A small image captioner, trained from scratch: encoder norm batchnorm, decoder layers 12.
Rows from block 6 of the image encoder of a small image captioner, named by matrix and row number. Rows with one number belong to one channel. Each number is 128 + 32 x the weight over its row's rms, rounded and kept within 0 to 255. All counts start at 0. Numbers have three digits each.
After each channel's rows are labels from the 100 images, of 14976, where the channel reaches its highest value: "responds to" is what is common among them. Only what is clearly more common there than usual is listed. The data: regions of photos with short descriptions (Visual Genome). In brackets: how many of the 100.
# convs1: 3x3 conv (encoder.blocks.6.convs.1.weight, 128x128x3x3, each kernel summed), inputs 0-127
# convs2: expand pointwise conv (encoder.blocks.6.convs.2.weight, 512x128x1x1, transposed), outputs 0-85

convs1.125:114158126164120132146098157117151127091063063087144150128080155119056121086114082152143100095147123092155086109088131109114117153129090081127125075116155169120044152091104134183144126093160070089070139127168142146143125125134186083137112158146161136123122131103098158119143135083117108097130083158118111185154126100131127108130139140171176074090113074091180094212124184099133063108121
convs2.125:119153113108157219181100145094086135078138147068110118109144162114108120094143093152132087126131138123169120151166151132146141079143172137134129121100153131171116096158135168128163179129131136137173120146164163099145127164163084062144172107149133117152149139
responds to: text has "man" (31)

convs1.123:116131084098113082090144123154128095182116153133136095101060118107114116109111161106084114161146088081160117112090122117132102086115139082095055148198164107082140095129115171125110089084122120113129079134130105080156104101136173102130050142128127080144163125093165106058049173140094140143080140061123130084177170067134122130079112166095157163135113104169103117154095143103127180124129
convs2.123:200092125127061145092165046135125159065108142088151153126108126125147141140159117144119163088119136155161113105190130131106085172154093162134157083148106093151101200125183152060167174090162143157122156128191207087120131123080100108060075129124134099131121078
responds to: text has "man" (29)

convs1.52:095161070167106102145124133150122162093140073084142183149124099146151161089117142152171078055149154089141083129132059104128143119151136154142090175156143130125112072113081114119148163166056095032162142125141145150092117101128110131088065171060152130103149088110156129110118139120099172163169108088142102154143173164163118126137118133143116057137092094140077159117173135135133113121193
convs2.52:110094123102152112137194125120117147116094196222151149128100087114099118109128116169056079157153061130176154123091114133094134109147119183112110125090127117096072099086140111111128073072107107151127100119169113100115146126157119130101107142142155126118068142
responds to: text has "man" (36)

convs1.118:089089116077195109137097081131146086118139144175116104091104129118170169195142151138122142195159113155113096188090156184147154131189112161064091098098145124120147077128107112070153155109145161133097106148188149118093155157131133049140127101126148067132136093132126067109172058126121080087083133131126151153097069086120131141169158117113117090135089123175131122130172155117097109166137
convs2.118:117066150135123167135135150150168125153076088137190172090124158092110109161155145124111107156148100144115121149125102143130132127108182104141057191142126045126136137094115122178158135134114156147125127110168117098098143151122125121059153177200122145125065120
responds to: text has "man" (25)

convs1.106:094138139119100150092155071131106160091135139133119110102051179146189097184118082150201118140178155105105066135106148110106146136125128133143067137157112098114100150132107179151186160113148105128140141130137087174127126123170126150119110122124097178078134123116138108074084104100107112079110112087109098125127068084062110189072147122136115130159141130052139099194119164170086094194129
convs2.106:123091132080210100151127111159095155078105148172160102146156202146183118125141140140107097128113136123143165100122147080160126104089179078176130170098137128114085130180060099138132101079126128210206153192117107168136206153125082173164143114137066155126121112
responds to: text has "blue" (26)

convs1.20:129119125096118105140102185127121129137134176165098085110078175144175092165115162103091120190123179155098059130124104134195139165196103127117121097155110141176159101060132120044076155056137171146097110125142174124173094105155150090102104148130123125160112177160119110112154104113171140111124119149100175132122084141155138171120154115087191127106123116159124155152155067065148152158175
convs2.20:072126180135113143116101098106143172126154110197093122095113137156147142143092091138080172149108132114149106135118143087105113141226092117101163145148145161151122131087077144146115158126075129042123120118103128175133108144069154141086160100120178092077107145
responds to: text has "man" (32)

convs1.73:112133151169154125160113073138059102106105134129103150082158153108123082143151136168136093162088178080094124117171098090123166145153136086159149136085144130170146135181156158149135116131170118083164110117137141143110115126081142095151142183139067100199118118128123154125075081063034154131076130200208117082112112099138108148103173082105117113175104108089106123105141145112116145117184
convs2.73:191125156158139216104106138115091113148073174100168113126100105209151117094234177091111145147113151154073146097144110094113065123124095149150165201201164120091111143172083116125086086115092141145156138097135178166109159155130123121114133154028146150119139119
responds to: text has "man" (29)

convs1.80:073139117113152107144126114154158161107122161153148111135112121090100119160169084177161065120097123095165138107116194144171115121108095134107165124100107087124165169169096139138139124120155105143115150128150205156126117056126094097100139128072172085133139155116134136221141041131137171131131074140185103137152166143147136131168136133185084097083169094146101153111116134081028165114145
convs2.80:134070099131140109056131080123167155140117100119172151168151111135109114137119100101097160154131110186191146043122204097089069216094143168254144108101102148130121079114136057162069147128069119157165151127070131109118169112159154118118090147115168161120122143
responds to: text has "man" (30)