A small image captioner, trained from scratch: encoder activation silu.
Rows from block 5 of the text decoder of a small image captioner, named by matrix and row number. Rows with one number belong to one neuron. Each number is 128 + 32 x the weight over its row's rms, rounded and kept within 0 to 255. All counts start at 0. Numbers have three digits each.
Before each neuron's rows are labels from the 100 texts, of 14976, where the neuron reaches its highest value: "tokens" is the input token at the peak. Only what is clearly more common there than usual is listed. The data: regions of photos with short descriptions (Visual Genome).
# fc1: MLP up (decoder.blocks.5.mlp.fc1.weight, 512x128), inputs 64-127
# fc2: MLP down (decoder.blocks.5.mlp.fc2.weight, 128x512, transposed), outputs 64-127

tokens: "of"; "leather"
fc1.96:119163158144105138118090144161168144084079130141154136154140114116108116153105135078114191090099109098113083143162100105185141156175184076110067144106139103127097132152137112106160107123125166
fc2.96:155095192164172113116109091163131189112072101122160159121081095077107161136135177105158152153113155131084146117190110107185101162190092114110119093121165116146129099107155099126149164135199124

tokens: "and"
fc1.76:123157084141132126092095126151142137103087155175088148120082102100147095107136101092222170121115121130096112137109161186142084202074181110106084127126166154102031119074065127118122127139133108
fc2.76:176129138078074140132144144081207104148124078150165120090166140105120111163095111143129130124130097130059036103109143099155151137115075111117110156127098059123071097172159115138081125141108126

tokens: "a"; "on"; "in"
fc1.462:098177088135124092129171128097121106130112108118146186152088082064163106088056118125173160158112076099130126111125097171149169078169168147117160115141130148126159167131032101114167153141151128
fc2.462:137158131110116097116096123106185124127128153125109121202149061102096140130173163117095167153191158103124138158185167096099136147213160079143132183127173121160054148097153133100131144146077203

tokens: "green"; ","; "blue"
fc1.34:088118108160170108162097125121204163075113119137126103084094108148123144142103147136074119099145153155123086127190146149143167152139150086135139139141166168134119139131141173116164120130126133
fc2.34:062102193118113096146093124150122097128164125094096132146104135177139131110170130063093111156101077117139073142119135155136121135158179142144099087185126128080082122148163125129187154166145122

tokens: "long"; "short"
fc1.111:145114169214134158157142106098114116147126110068141159090136174132116125137168124136208074100121091093139153068085159158157139146121138102144142139140101094080128114137142151161077099159117159
fc2.111:182101162161140113149115142144135118098086078041147162154080160115123147165086131112186089134127129088141151138138132086093150216117108122141155122163145117128181121074113152136123081144150169

tokens: "white"
fc1.417:106141123145105128148109120143122116144152080091139069171177125142125099116109174112057137112047140104081149137099086162105117131133153148061121189105164115079168139099173085152154110176157163
fc2.417:113115148116161125077153111099119168076134085104136075138108153136168186152110192103129104166109206115116092147100080192131146094164147104080122155110083129146163113106134130111143118122109172

tokens: "food"; "paper"; "luggage"
fc1.266:128165134080069094111103124151068073116136120111167155095190086170128122149112146131132114111117115120132120135106133171108108112086173110109112114142111197109112171065127159128102154099117101
fc2.266:138168089153083114084106135074101151135142115049134129063180108125128103096107163149120090136117132187146175105130050111112129134134134179123111107126113146095083120062142133109094177136121092

tokens: "vehicle"; "building"; "truck"; "store"
fc1.501:126140174146112074150130113155163097105185098118093141108046168081096131164177151102121150117091101104099092096152113131157150114142103134152143136166159054126099104159093111156151123097072150
fc2.501:143096143136171123158158097101140106183082198087143126106117123099052155204166114102166069164087156099137175143042108119118136124088134137102147089157118143169188168147163127110127153141104052

tokens: "next"; "covered"; "used"; "made"
fc1.453:149136109085088098134161150180130130189166103117122123135140128149110173144137107180154082119068123098113052132168110170134110072147103094102086132110103098137136157173173123123169093107181142
fc2.453:154128125121194156159098140077089150114134074183168145087197118181108119115137134123158096119162101138150097146160083114087135110178165155130141100051107090138167155170175147100065204094112129

tokens: "cabinet"; "on"
fc1.95:121143145125135133145153119086086154128135081092176102139179114083132204212136178115161156173116154146154082118117150175158197060124091110130140162106175087088132161151121113086113142096127123
fc2.95:140097119111086127153082086157132138100135089132092100142101129119165105154126083161124107067147130083157086141158110138125157029128128161166140126115091145120088062139157196125205116119145173

tokens: "of"
fc1.41:198089095160128081118171164176173086103147081162119128089164196086131142158160117148100106100168088153155128151059060138134094132162121120160132098107199154109147129113133166053153084120159137
fc2.41:093144111160162094153144051131100044131167112117101169159181234156179120154118159143090130118187161110172111159130085061062104120098133159125104142097103120115189181126128105120124155106090174

tokens: "a"; "the"
fc1.449:112226101128133112144173124181145100141107154150080123119138100199075127115151144184094116104114125107148138050120156122117160132131148145102135116143135105105172117141126168098086130134130192
fc2.449:170113122141161129130207095143152130143082162165067098128112133160135125065129127139144158124106099144156187128143122134128172134124148127070148160144167186085093119106117162142123112142111147

tokens: "green"; "eating"
fc1.443:155136128200121103136125132110149143128149053116092122158115087103088127100156214084148140110153127163087150159065056118136101125142111184165102158131151128146155125133152099108181103123158169
fc2.443:129080154160129154180175102100095132079168141137078083101101137133071124158144070128126112151163106129126167105167149071100126058175128116144074148140173161102126119144120146103107113139075099

tokens: "old"; "dirt"; "plastic"
fc1.113:112116130135127135187104107092126112132123095134147171100149119128136144157118197093136067176151152152147104152119124076131147103095133158073121128105163149141105189184113144100119206161074073
fc2.113:091075133088112095140104132047093170129126122061103103129076116158133163169146144116125089079113107094112090135120128090136153199078177130104166127172152191139093124162131148137150162111116183

tokens: "white"; "sleeved"; "dark"
fc1.337:164191130110137147074057139161160096128122111122081157114112145165152122159155150093194151092098073138115155169152127124152126157144126142180046100138127141115099074163193125135048077106097103
fc2.337:191124097082128143098089067081165134143147160162124135142099105142154143136106108133158101091140171081125168168177082092165105118163148158154067094182155165156145115132077145148118141118044144

tokens: "are"; "standing"; "holding"
fc1.478:144139090146137128140083195215124184220113074125154185199147095152153135132094142135158094157065147164132097098090119097128163121131132079123066183097084167142130099128076130125113104156090094
fc2.478:081143134133139132123105133148177127157160131113147132192150095171097140073160168135141032218108068127153156133198117109118127109133106083057179186117060124169133101182111142146118185151115134

tokens: "a"
fc1.225:198117103128102139153104080159179168148116100066072115129110146125133146126155059128170091119169087110129162162129177164154067053164106139094151054119138149123109107104114107114147174073115139
fc2.225:132100145091149047098089155186152082106100157139110102153069182097124166163053159147165177146203094121102132089113144182053094128160095192085102122162125172089133086193155092133145091106178104

tokens: "on"; "make"; "brushing"; "in"
fc1.348:146170115133151113125069123161119067172132111117101147175105095060102144087095112132176115133161080118169096107118078147130150123203178080091109125108178155128133124119153111130176139118123152
fc2.348:168178117097127144119129170069157081169129155144112155153129113074097109115126144142168134141191102126132197186094082139096104171091179160101068153178089136104122135098152132119140170126122125

tokens: "next"; "trying"; "attached"; "ready"
fc1.354:130177148121185101188091145201149133163119104119079135140133087096079117120181099154164132118125100172122093089096126156081116120161159104185094120098119178197088146168109143122160097131155099
fc2.354:097156134138168188124108131154134047162219147135153152108183113126134158128109122168145120147137110141092114094209085153132102131185079093098122126118101134149168124142128147104079150133168088

tokens: "this"; "hanging"
fc1.341:134068124163132109165166131140130131153124143169095105105079107067162175117101112172143165143081128084161152143085131162103084138084139082188140112163165167148113082132183068114062095153089068
fc2.341:130198102166125143165122099148150131138184144093092200113087158143148140158105091188192142182152170096093141153073111074169154104100148078146145128119099106136120137138105147144131081153108101

tokens: "the"
fc1.175:128105125140053099160086108157142108152109098222139154100143125134133208167115081086160128096134081087104100125092143105153160121061140094133147101098164145039117160135186151120166107151124159
fc2.175:144045162094121073102144129129173149102189159149130144158106149104139177103168158116118058108154095129111136164107091136101152149116127117155132132117134109109126171137144119110148125085097139

tokens: "books"
fc1.331:140147145086167150184139083156085142148100134135158090155104115129159127122116179124114229051155074145103144138119124118100109107098098148163129126119099221107098080185093155094153123145106139
fc2.331:066100101143213102166101142107107133139183114192100153119117117115162168086116089119135125099087130142153176135130156074117142152194106172143087116109162162136090229152130147137105125175147167

tokens: "on"; "green"; "are"
fc1.491:143131138167141128110092165133171106131120082137141144128136152128130128114095128109128127133071079160100089110139083131162072116149136136079149113194186125165111129150186134124163188089080123
fc2.491:109084060137145101095105099132222149164126075122161094101123177111103117126146101157156141136078067066123088146146110083156098117137146157134122124171120141114141098167158117116200104079110102

tokens: "has"; "with"; "cell"; "and"
fc1.237:097123144066124166118117137077140129069084147106119112191103109105194147114120108106102075113130116159092154137123103103137147102104149099148133203158165165105127198158123096135137118082168089
fc2.237:101100109200107161160127093141096084085126127130198130198141073153159110090069169162077146062149127115150214144094147109108121083109152128132110145146114123086099168139144163088130122126193093

tokens: "the"; "train"; "kitchen"; "stove"
fc1.5:183161115076124136078088128106151161194187131125088107086074162161138104169105132117110126116113125127105130132076165180135121167164151124123096170109095146127097175132024122145130036091139166
fc2.5:126150051101120124080087157092098123123112077136111155064131119139173122107123187148114124122149071164178092133166116071070144132145079119071153126170120109200082145137168132095101091099162187

tokens: "in"
fc1.388:117159141128030097123119108171132143127070094087071088145072187171172090218157161051130122109118135106140156119135139135129126130152082175105104174076121142138137114181124114121155109149163142
fc2.388:108119170201144114116139094146092156141110153102176108141128175081176156183126192073189128091178197104163121077140125124093102104141045150104118153138136111188156081129144141141130165111163156

tokens: "white"; "fire"; "roman"
fc1.342:093117149071106133064167105112033166142133107125099132116097182071102105179117119086147108106114148160127118104129140178143115091165119167142159136042062137163116141048180119127118099091119112
fc2.342:124119149159099119103165157145086125202084082137123181126125126129108146199130114120138127116116076097129122095114072132096125101173090115143162121102085176103129118114143100128166196118125116

tokens: "white"; "bears"; "are"
fc1.308:170118136184122120201125116181173125105151137091107136083120108104164093109183129055197109094125142118145065113149124140160100150066115181165117121081120131095131127139105125120157141160096087
fc2.308:050119037106134138091150161115167137109106149152122174093114183189133178130135137104127128163131085158152097141203184105141168102102100147116115104152078152157120187128080124145133163121096143

tokens: "red"
fc1.283:086102158086153198119090128135169149091177101145167086162175057117176192173107151163142199129076137169140124106128163166168104161115117131129134085143105094186137132161101070103096128107070152
fc2.283:094132122123091117104161119127166138127137114118147113106204157181152090145085129151183110128068179141128058083130107102131139098080136149116087097100112142081134131136172128136082167113119142

tokens: "next"; "apples"
fc1.292:149117095128118138164127117149142131135160110140089094111111082138141177121173125148175146088149103136137113149203131162178129095134113063054142113119170210066090203152107164104165182128100188
fc2.292:104096125108120171171145109167154145144139140128150110116182104096138202149110138137192133141160146126077160091071098105123137155142063133128118095118146171140110099164124133143121126104150136

tokens: "has"; "long"
fc1.88:103102154108117082072092160139075106136179109172106128138041183082154122167128127109159121113106175113185121108067107082158102132100162044156120126154072130120081090109101164156097149142086093
fc2.88:134150134110082163144118122164133073101156098053186168154123126145102108147092076162149154149118122076152125132184125133138065088140159155227134132146166119134138109137084145149154154074138176

tokens: "side"; "right"; "left"; "back"
fc1.361:054165104108118148170188089116119126154107092182134062105143152113162114161145161173121133120180083118108108101076121152145112193132125150086179216097136113181144150142126149111101122179157098
fc2.361:157150169140113135147117099165155144119174170179068149127074187122130147126101120120092124170092066151148105139164202173063184140164189128119133143117080073134118143092151161199139088146112084

tokens: "<end>"
fc1.125:088143120166103111165137120164131119118141080141104093137134109211085121099132111102093133106170137146114195128177110118164097157160131122071069154108113128143164112095129090084089086188163117
fc2.125:123158146148171124112106102103124077169112088208234105084156157143144125115131092117143106106141112132099135137163146132100174175094062081129156136134108140174156066086077121131122148171109120

tokens: "are"; "curtains"; "pillows"; "legs"
fc1.62:133151109159118129206122121128146151075087088109151116128121149127164148062094173121126089088090077166154078154058199062108166099142142151121109104146105136136114157136109047105080085148149125
fc2.62:111146176110130137160134119152110140120086159144111177124119127182143123156106039161146068144131090163194125095160127076098149216177154168164124122077111125148108113132144133118088077175119129

tokens: "this"; "the"; "there"; "no"
fc1.488:122091114176135134059189164164085147108140126191146074102088093150079129123168184098136164152102142072140127142052158140111095160133150191153053090100096129071083142065081114115110078089125144
fc2.488:131139100146085131136139172068139130133149163179099116135129168107088110104134121141126158103141159090104161148138090167131130129117144108086146120126113160145111145139207058141097195101110016

tokens: "green"; "wearing"; "round"
fc1.312:133201122078079097151137099053122115113097131157148109106140101150151138105157172147125109179182124161122103078186117148147112149144123125110088152163140188121125159224179111116131121111138064
fc2.312:191121159097150160197096182114124096126111108123167128144091108160170118107099106103069157165098091227146159129124101095112065134124122181105094122116088076129160163166109164124161135071107145

tokens: "the"
fc1.122:161107113096083137082106154108144095138121108132088178085151070164133176165141147090111136132133142096210138143115158062105118136141161098143169148155095100130116031133100152141175117132146081
fc2.122:108104191160157125115066171136193129145090076147153143119127107133089112091166161162138121157109132099118128162099195098142083120124148146131126082178098080161135077141115133042125152136108111

tokens: "of"; "with"; "that"
fc1.71:086163109073154116133112158135156158121105131121093110126098140136092137161121156156135156122128123124103128160137160157129126094207139133154136149114092130094115127148115090071081185154131140
fc2.71:106083103091122111130143169142142129134126200146132126060145052125101173125083136112165179121123104127125123091182164112178106148085100158141092187130121137135086153140118165137063121107145125

tokens: "."; "of"; "number"
fc1.75:112111094124107117153153116125155101140088136154136097184142109173134083135102149101155196142142094106124075114122149071103064133128063129147110171066149075116174150097098144103173106159132161
fc2.75:072139132107176151142147132136126117119085207123122122132162146130175094085141200109110124164159154101113126105116159183128075140135102119125157143112149171053127102084154107110163112131189137

tokens: "and"; "is"; "pair"; "very"
fc1.23:153119085172094137105162076218100156121118150132155176141163200117199148141105118107175141157145109143192105130128185091078130099170178171143168102128135103116065081145111154172128069120099118
fc2.23:121165137109105037125134134174093129165177128046107171133141098130167100114100100089113139156168097145082142155063137141094108118090091118098132171152162090075140086124137118103172143137195121

tokens: "a"; "the"
fc1.135:057093162104144108134144129124082123178132149116116149119052134125135140133114136137156162104131128092111046104184119116172116155079147164117142139114123118079148159167089119097175089124096132
fc2.135:084127089133121203091128183082123192127126141120066156155199122125102129126203119112135108073149121082137076150087144126113151154157110105125155129115132174126139150139138133158124098154130114

tokens: "in"; "of"
fc1.139:116140115188154142101119145118095159195062161093103089114118166130103133089149140114112112093119137089133061101135086129125070127127140123114114142203159161079121153099172052133067128133106102
fc2.139:134182137134125164109083149110124130170142185140166138080128152179145132110145124102116092104189191126123156216105151111101130077176146089111094141119144130153108136145132060091076137100075143

tokens: "this"; "sky"
fc1.120:132095150156101128103165066149124188153108156100083101118127179175079130129134142119131162152059138145170118090111164140189107147094158178137128086144164125074119101153110074055117151094101089
fc2.120:152094158126084103112111191154097137112107110130087169126153085108121145101061134131147106096045156133119092112154135117185076156142172156132140092109131099046132197154185061107131181123090103

tokens: "food"; "rice"
fc1.377:116103149115079144161148112140120120104118100103066182113112097122102104103145164117122163122121154125106080117096120148121134004164150178148092092113160129144110148142073150134125106041096147
fc2.377:118165103095120113118082106149121136144066105133117127166097152161089054164138126137111142179117071134102168103170132128101138125082194115158189092141148136131148144159128100125143125044114089

tokens: "hot"; "for"
fc1.459:082125117115140177134143136081076152134139162133137167128105100147093133060124094138177097116114090143100133167146094085147127191171124158137156187159166139087141060046143132151180198125134162
fc2.459:102208129100116153138130140055099141204101182141086128127122193116132128157146194161138151089166158150139169140103134150082097108167137082187094158141145111102120118167127112119149182145109112

tokens: "of"; "on"; "behind"
fc1.286:101176187135140160088117151092083134141109133143109130127078099071143151183096100101124157089168137132100124121109150139145113089165145136167113138158185169111223088134114116134120153177083173
fc2.286:129066145122167156132202189162107153153104035101121106097131105115091095117123078127150070164125119141162104085129131139092151118139124105134121090160143123177123082135152099132161153145125162

tokens: "tree"; "bare"
fc1.184:081106134146168114149140128103103111143110103082144138097109169131144163105187155142166073135102110118099077109124141161146128173162134111166096150194178117159098085122207173140156081138163112
fc2.184:113071108121153051121187106153087154132123057139147078100118143095153168132130147110142176090109094097106096064146091052111087161140179156154108109120137174155122215143116129101176154120198132

tokens: "a"; "wine"; "water"
fc1.57:141127080190146111137094115138110150107084073140110165119120104157108131149133097131103139097093143071167098172138039176187064113186150194098165133138091132131132088160145157103150161128152147
fc2.57:094096144206173104110140120191103159117116116132106132166089162116103185068151137196124188108125045128043114177115130146161128147075138100115112148125095123135125105173134127109123116082163085

tokens: "red"; "tail"; "orange"; "glass"
fc1.147:129127154149122118160096112081170159105135149081095144131086135128112114163082146106095113145123168130103074090169167128128140115140108155103083154127171106093160109098106115068131091179160157
fc2.147:131141119155137097112092172080120099108154149135139156133144117132124249150131162237155065114130137121108167113126149191028100153113142112151212128118175122168107105110139127130123159150113151

tokens: "in"; "made"; "next"
fc1.347:130114143158118152127145088137126086122202081151106146163105109147122189125096135144177178152131100106096077175143117106124116164113084124180139133156089141195155113131108172085078127117138118
fc2.347:090076103087170131145132129171095050158116115143145130131147123119109154110138100142133179092159120181109124124130061138085078109141143176068158167141164114174123068119153180108151131105164118

tokens: "clock"; "computer"; "power"; "lamp"
fc1.143:138131118138104130116167096118098140172087089119122146150086119105106150150144107135142092193105139194155099131099204163130081130167135140122124170094125138151190145134190117142105128101128178
fc2.143:139122105153195130137132150159191142165090110169104154146161066111137132192132099162128078106093087137150120101119094145160096167098156095161116133075103091118123135183170155096120145133145097

tokens: "of"; "like"; "taken"; "round"
fc1.228:142126124157164126093174090130040146097143166129125131167130152133145165140131175118116136087126105149124104127190128101102135105171130116147138179131118150062157101177133080126183117134088116
fc2.228:118125119141173115105142117106146149082147125116113175099164103096101143091088102106203128113160136125122099132180183151185072101173159222093128137168147120140143087151097153172106090135138089

tokens: "in"; "to"
fc1.382:146112123098089169116142103095132127178155172171149148053098140118125111090144100149129099098128129137140137108145159080110080130068120184148116129088140082094125128132131129140074120115144106
fc2.382:129097135157113119120144084079136152179136138153094192131100076159123076039121152144111106167118111112132098087143189105148157113120133149211097145161172145132108120130192094160098190074139117

tokens: "tree"; "mountain"; "green"; "on"
fc1.198:114114145124114059127149165118183110093206067168112125146114110127110120064098048127110129148101192185120143097126141144190109142144095082140136093137158129165141142152100126121137118153148106
fc2.198:090089180143151119156096122160090210165159173100101137151078194056132075073134154128103128152166108115067104105209126098125099132159141165137082100150152121107164090074084166122118169106126118

tokens: "sun"; "is"; "shadow"; "-"
fc1.374:158146121165099059100125155156133154141098103127145187170066091151068077139094121128120158132103137123173080126128144063124118145098134138112138119119096190108130111173109076113081124137182115
fc2.374:054122131097111101209089076118149122159106129186174112165095160159117126129101119140139120163167128115084183123125194072125174139186109131117144151066108196108130135107141058099040109105097070

tokens: "vehicle"; "van"; "cars"; "horses"
fc1.40:163113178137142064138129085165106087149177142083174114140155135119139144162100167123177159096096179158192096185100155086174145077171127058078120109121186094128145143174106140138129145166068156
fc2.40:146090063138118157145178110150137152228121159142152101099049111147073143142169131136104078112064102122137125148142146139127156103102043197125161125155106131102167170130148148097139129149133102

tokens: "hot"; "cell"; "at"
fc1.497:168121145115109137118174145079120169173090121112100150161118120106137103075163104120151148132082092140110125074086108114104103156106056134161115156080120134061133137099149147090176149132173149
fc2.497:125174084142186101144183144084099106130122170092125080088108145144120092082117188117133116099130083146153198159126146162150110125196113157132091143152176165080160157210174130081105166176143112

tokens: "on"; "young"
fc1.55:164116089151140089147125104103179134149155153163064142131138135141167118136187134173181080098088146120148071062105126140156149171143161163085112174143144066176082114161122120090083173096164142
fc2.55:128105162164086133130132160118105071142136105163134071148092170076142158106164162141150150079109086128150148132118111157130117104140123152120145100207105167049125116169161160142140123149145178

tokens: "."; "traffic"
fc1.508:080116141161127111139149086155135111161118172133094104154156114093104109168097138177126194168124135125093108125040141190117074111143125121133077115079172208111133170129116194120136143119063142
fc2.508:141127145137101182149094126214092138110104179107139143087101079163081082152103098154104143136117122124141125116093139182142013101129073098122106141101135149130128181099114128096155156124103145

tokens: "the"; "behind"
fc1.203:190170065127156162099096138132084152143130125131124097093115121148138150139106163123097144107164159174106077100119135152175118194093134117168116141101079097101141079121151091150127046185110113
fc2.203:189088166127153142149152160101140071139104095085094118101111117138100130096095163146162027110162185119163135169095206093099132154113157124087170106169121120114127150145089139173132148150092129

tokens: "."
fc1.168:110095102107119089129143140096090088198168083133116107112182143114148103116120156161141110145127079161128085154132104129105048132128089142154077128166126186116135106118059170083120068123138170
fc2.168:097113124132113121163139164090145104118111099106151142173131037099109086184157129096099100140118104165142148114137147127189148148091116122126100045108217173140167125134115121062132177080149150

tokens: "skateboard"; "suit"; "pants"
fc1.401:166148208097124102172138128112152112125068110145149110052096181141134133119130138184105121084093158153110163050156131101159120055106158126125143131156158164139095159138126135167136123071075137
fc2.401:115121129091182125177176129091155206180165125158100145117120167161204145182135145136155168102204140135066077128160111155130159133097102143120151133133063090098121146178147108203127193142158166

tokens: "side"; "of"; "top"
fc1.482:129162118084122111185076149110161146124120179127160161092159138123145161097128120134149151132164168101169141062167088157162125102125117083069150173065148135182144127134145161116168091082052145
fc2.482:110172108084078084140152220081145091080102146116059133126165075107104139065152068114130119136164143085112113119084094074178090121144107116151091091155145121134157130094167110161160156149170157

tokens: "in"; "is"
fc1.233:130116122116139179122095182199128135148060162107095122173168134121133111096158136159150120124151147128136086085127088133165089107161166157104136112119116145073086185131150126103097109117140129
fc2.233:135093142123136150100107141148104115160100137090125131166135107129195138143201139099159084105098164082105164145085197192118130117131097158133127196160105175167128161147121136124103091176151105

tokens: "<end>"; "color"; "."; "gold"
fc1.390:122152154147159130078140151095141131143087187152127090120117100104197067171088177098106178169087125112127110097139117069159123123098164152100128118147195045112143153174102116106118090172134159
fc2.390:075143157114171086074087185170139080166112203134155099157150119096192150133146130154138145129081122106146108084107115161102075086134020151123082171079093148111123129189066084095112092160141122

tokens: "food"; "bed"
fc1.435:099101127091132135117081136112151093151110130151096192133104121175133147057119120161139095077085137150080058116153185152101115128143172106136138099131095145128140111101097083144145129148142133
fc2.435:148099140062152100104074087159101103118142130135112141156149172168112099203161107132129068098088121184119147161117145152149117122192128162187096092128136123107173150117124115193089165124177100

tokens: "has"; "is"; "have"; ","
fc1.378:104100115110093137050086082158152133120246185138135094144106158134150145129163098106182109131120120196089192092114065115154068142118131186145086147098167171124077153154157102096149111139100139
fc2.378:133143150107121154119180155107119102122117164184166094163148062142198070176164108195057100134143130097104158147101154070087087123175133177102108129174078104107105160082092147110180123085120167

tokens: "red"; "white"
fc1.398:109150104169172163112189194086115117119140130169085101098067167111177179089093151156146121111167039159134118169170123162141138187120142130138129165153056105090104133177056139135145109105108110
fc2.398:173139076095167110059115096142173127074114126090146098124110154138117129121152135103140126133142102146125152116141102165122158202094120163118111184111141108094056110144064114113189065067095084

tokens: "long"; "short"; "dark"
fc1.202:110099169154093138117141146151128149141129180113145137170174174106149163151062138149133104112131136137152184183166145162146093165153166141147108147161200109168182065144092119143126095113125125
fc2.202:105107137199088113134090138062138163132080055110160155143185115138185143176096165121114163073118138142112116127104102112067184127097078189099114135148162082164072138125106094087171103145126144

tokens: "the"; "plate"
fc1.1:145102133107140177162141090125173143124123129141076121126074119081167117124169128081236125128081184130119081108134167134107086178144174167165122141193151102127120115102093023169138129133115133
fc2.1:168103103120174116119126058163149097169094116121110127106134106146155099124120206146153137143135104114066090134130162090084169181155074108169102095108099028123116132185148117194131108175152096

tokens: "on"; "chair"; "back"
fc1.37:160096136068112085134148149168112092077130101143145075139114076158127168156118191164150169160100109128092095141122055139118159063101149080114149157090093179123148108144127144173087122198112151
fc2.37:116123173055099136097153151119102083099177093112130094140132103151126116136139165165107136130115099083078160144161132118165162135136152161051101147195098121132161174114129135058134108181182074

tokens: "trash"
fc1.472:103160134161118137105120113169119141145141106133094139119086128122154118134116136081178187166169127153052106110173129214090136140075102095174110130091142139144144176107152070079152123074172122
fc2.472:124134113141102163143133176085120127167128125125175123182080163139154085086141150102100122136052067198114136144127153077189109161091087139158123121171096125079121155050109111153115190113148156

tokens: "."; "an"; "ground"; "plate"
fc1.272:125123098135124092154166109104119145189112145124104110152143158158149125123085109140144102147071115174167108094145102153126086168137125104179135143129121141153166139097122085119168195093193150
fc2.272:120116099147158102109099156097170063143080171210097110117111092106123104145099155119098113110083116147184110150115112166115096131128078162141142088138163056144147108093151159202142153191138114

tokens: "on"; "the"; "along"; "in"
fc1.2:115156086092109104121104142103109109132134096179126202166139120149158150128184122100139122111087200118175105168117151131159133121090133071141219137100172166150145115148136151149194108097138071
fc2.2:076083095103151147095152111182154159176177142142162201135130208135133108093139061135121099138121128137165116108144134172203096137125105147084188144098134164128134142115078153111138115114115094

tokens: "the"; "two"
fc1.33:155120147118150209156126090111100166177172121099102112155152131129135150139107155145164096166114132123141125121118181143125188161122104180151139191082140094110072143133112105083182142111101139
fc2.33:089099102143141117187085166151120192084145164092104120072174135207132139165169184135117110145148151113111125143169129160116110170081141116156113144113119162162057067079122125096109131096073075

tokens: "the"; "air"; "person"
fc1.42:167169145143129142162095122103160078098089038152119189108082144146085124113152190115078160125092154133224075158140174124131133168123105183106136179113171143118128046074108111149121161170144170
fc2.42:169097183138155127105150128090158141132164147137112101145106160147164093107138118233156129175146118065085137178084159138134149145130155137163115157110108126164056090108097125215122175133132116

tokens: "green"; "shirt"; "blue"
fc1.176:129181148122104134155209126164132088157180100148121091139107102164095186086176113150126111115059180127131149146180159126121105115086143138183106126109098094129039135142152172084160104160102113
fc2.176:115191158157153156101115134108093059089151148151110133182186089180158121130139164174112122130131165100152169165118172104105194136118097107109125107128145118119156178120133115154159155115105082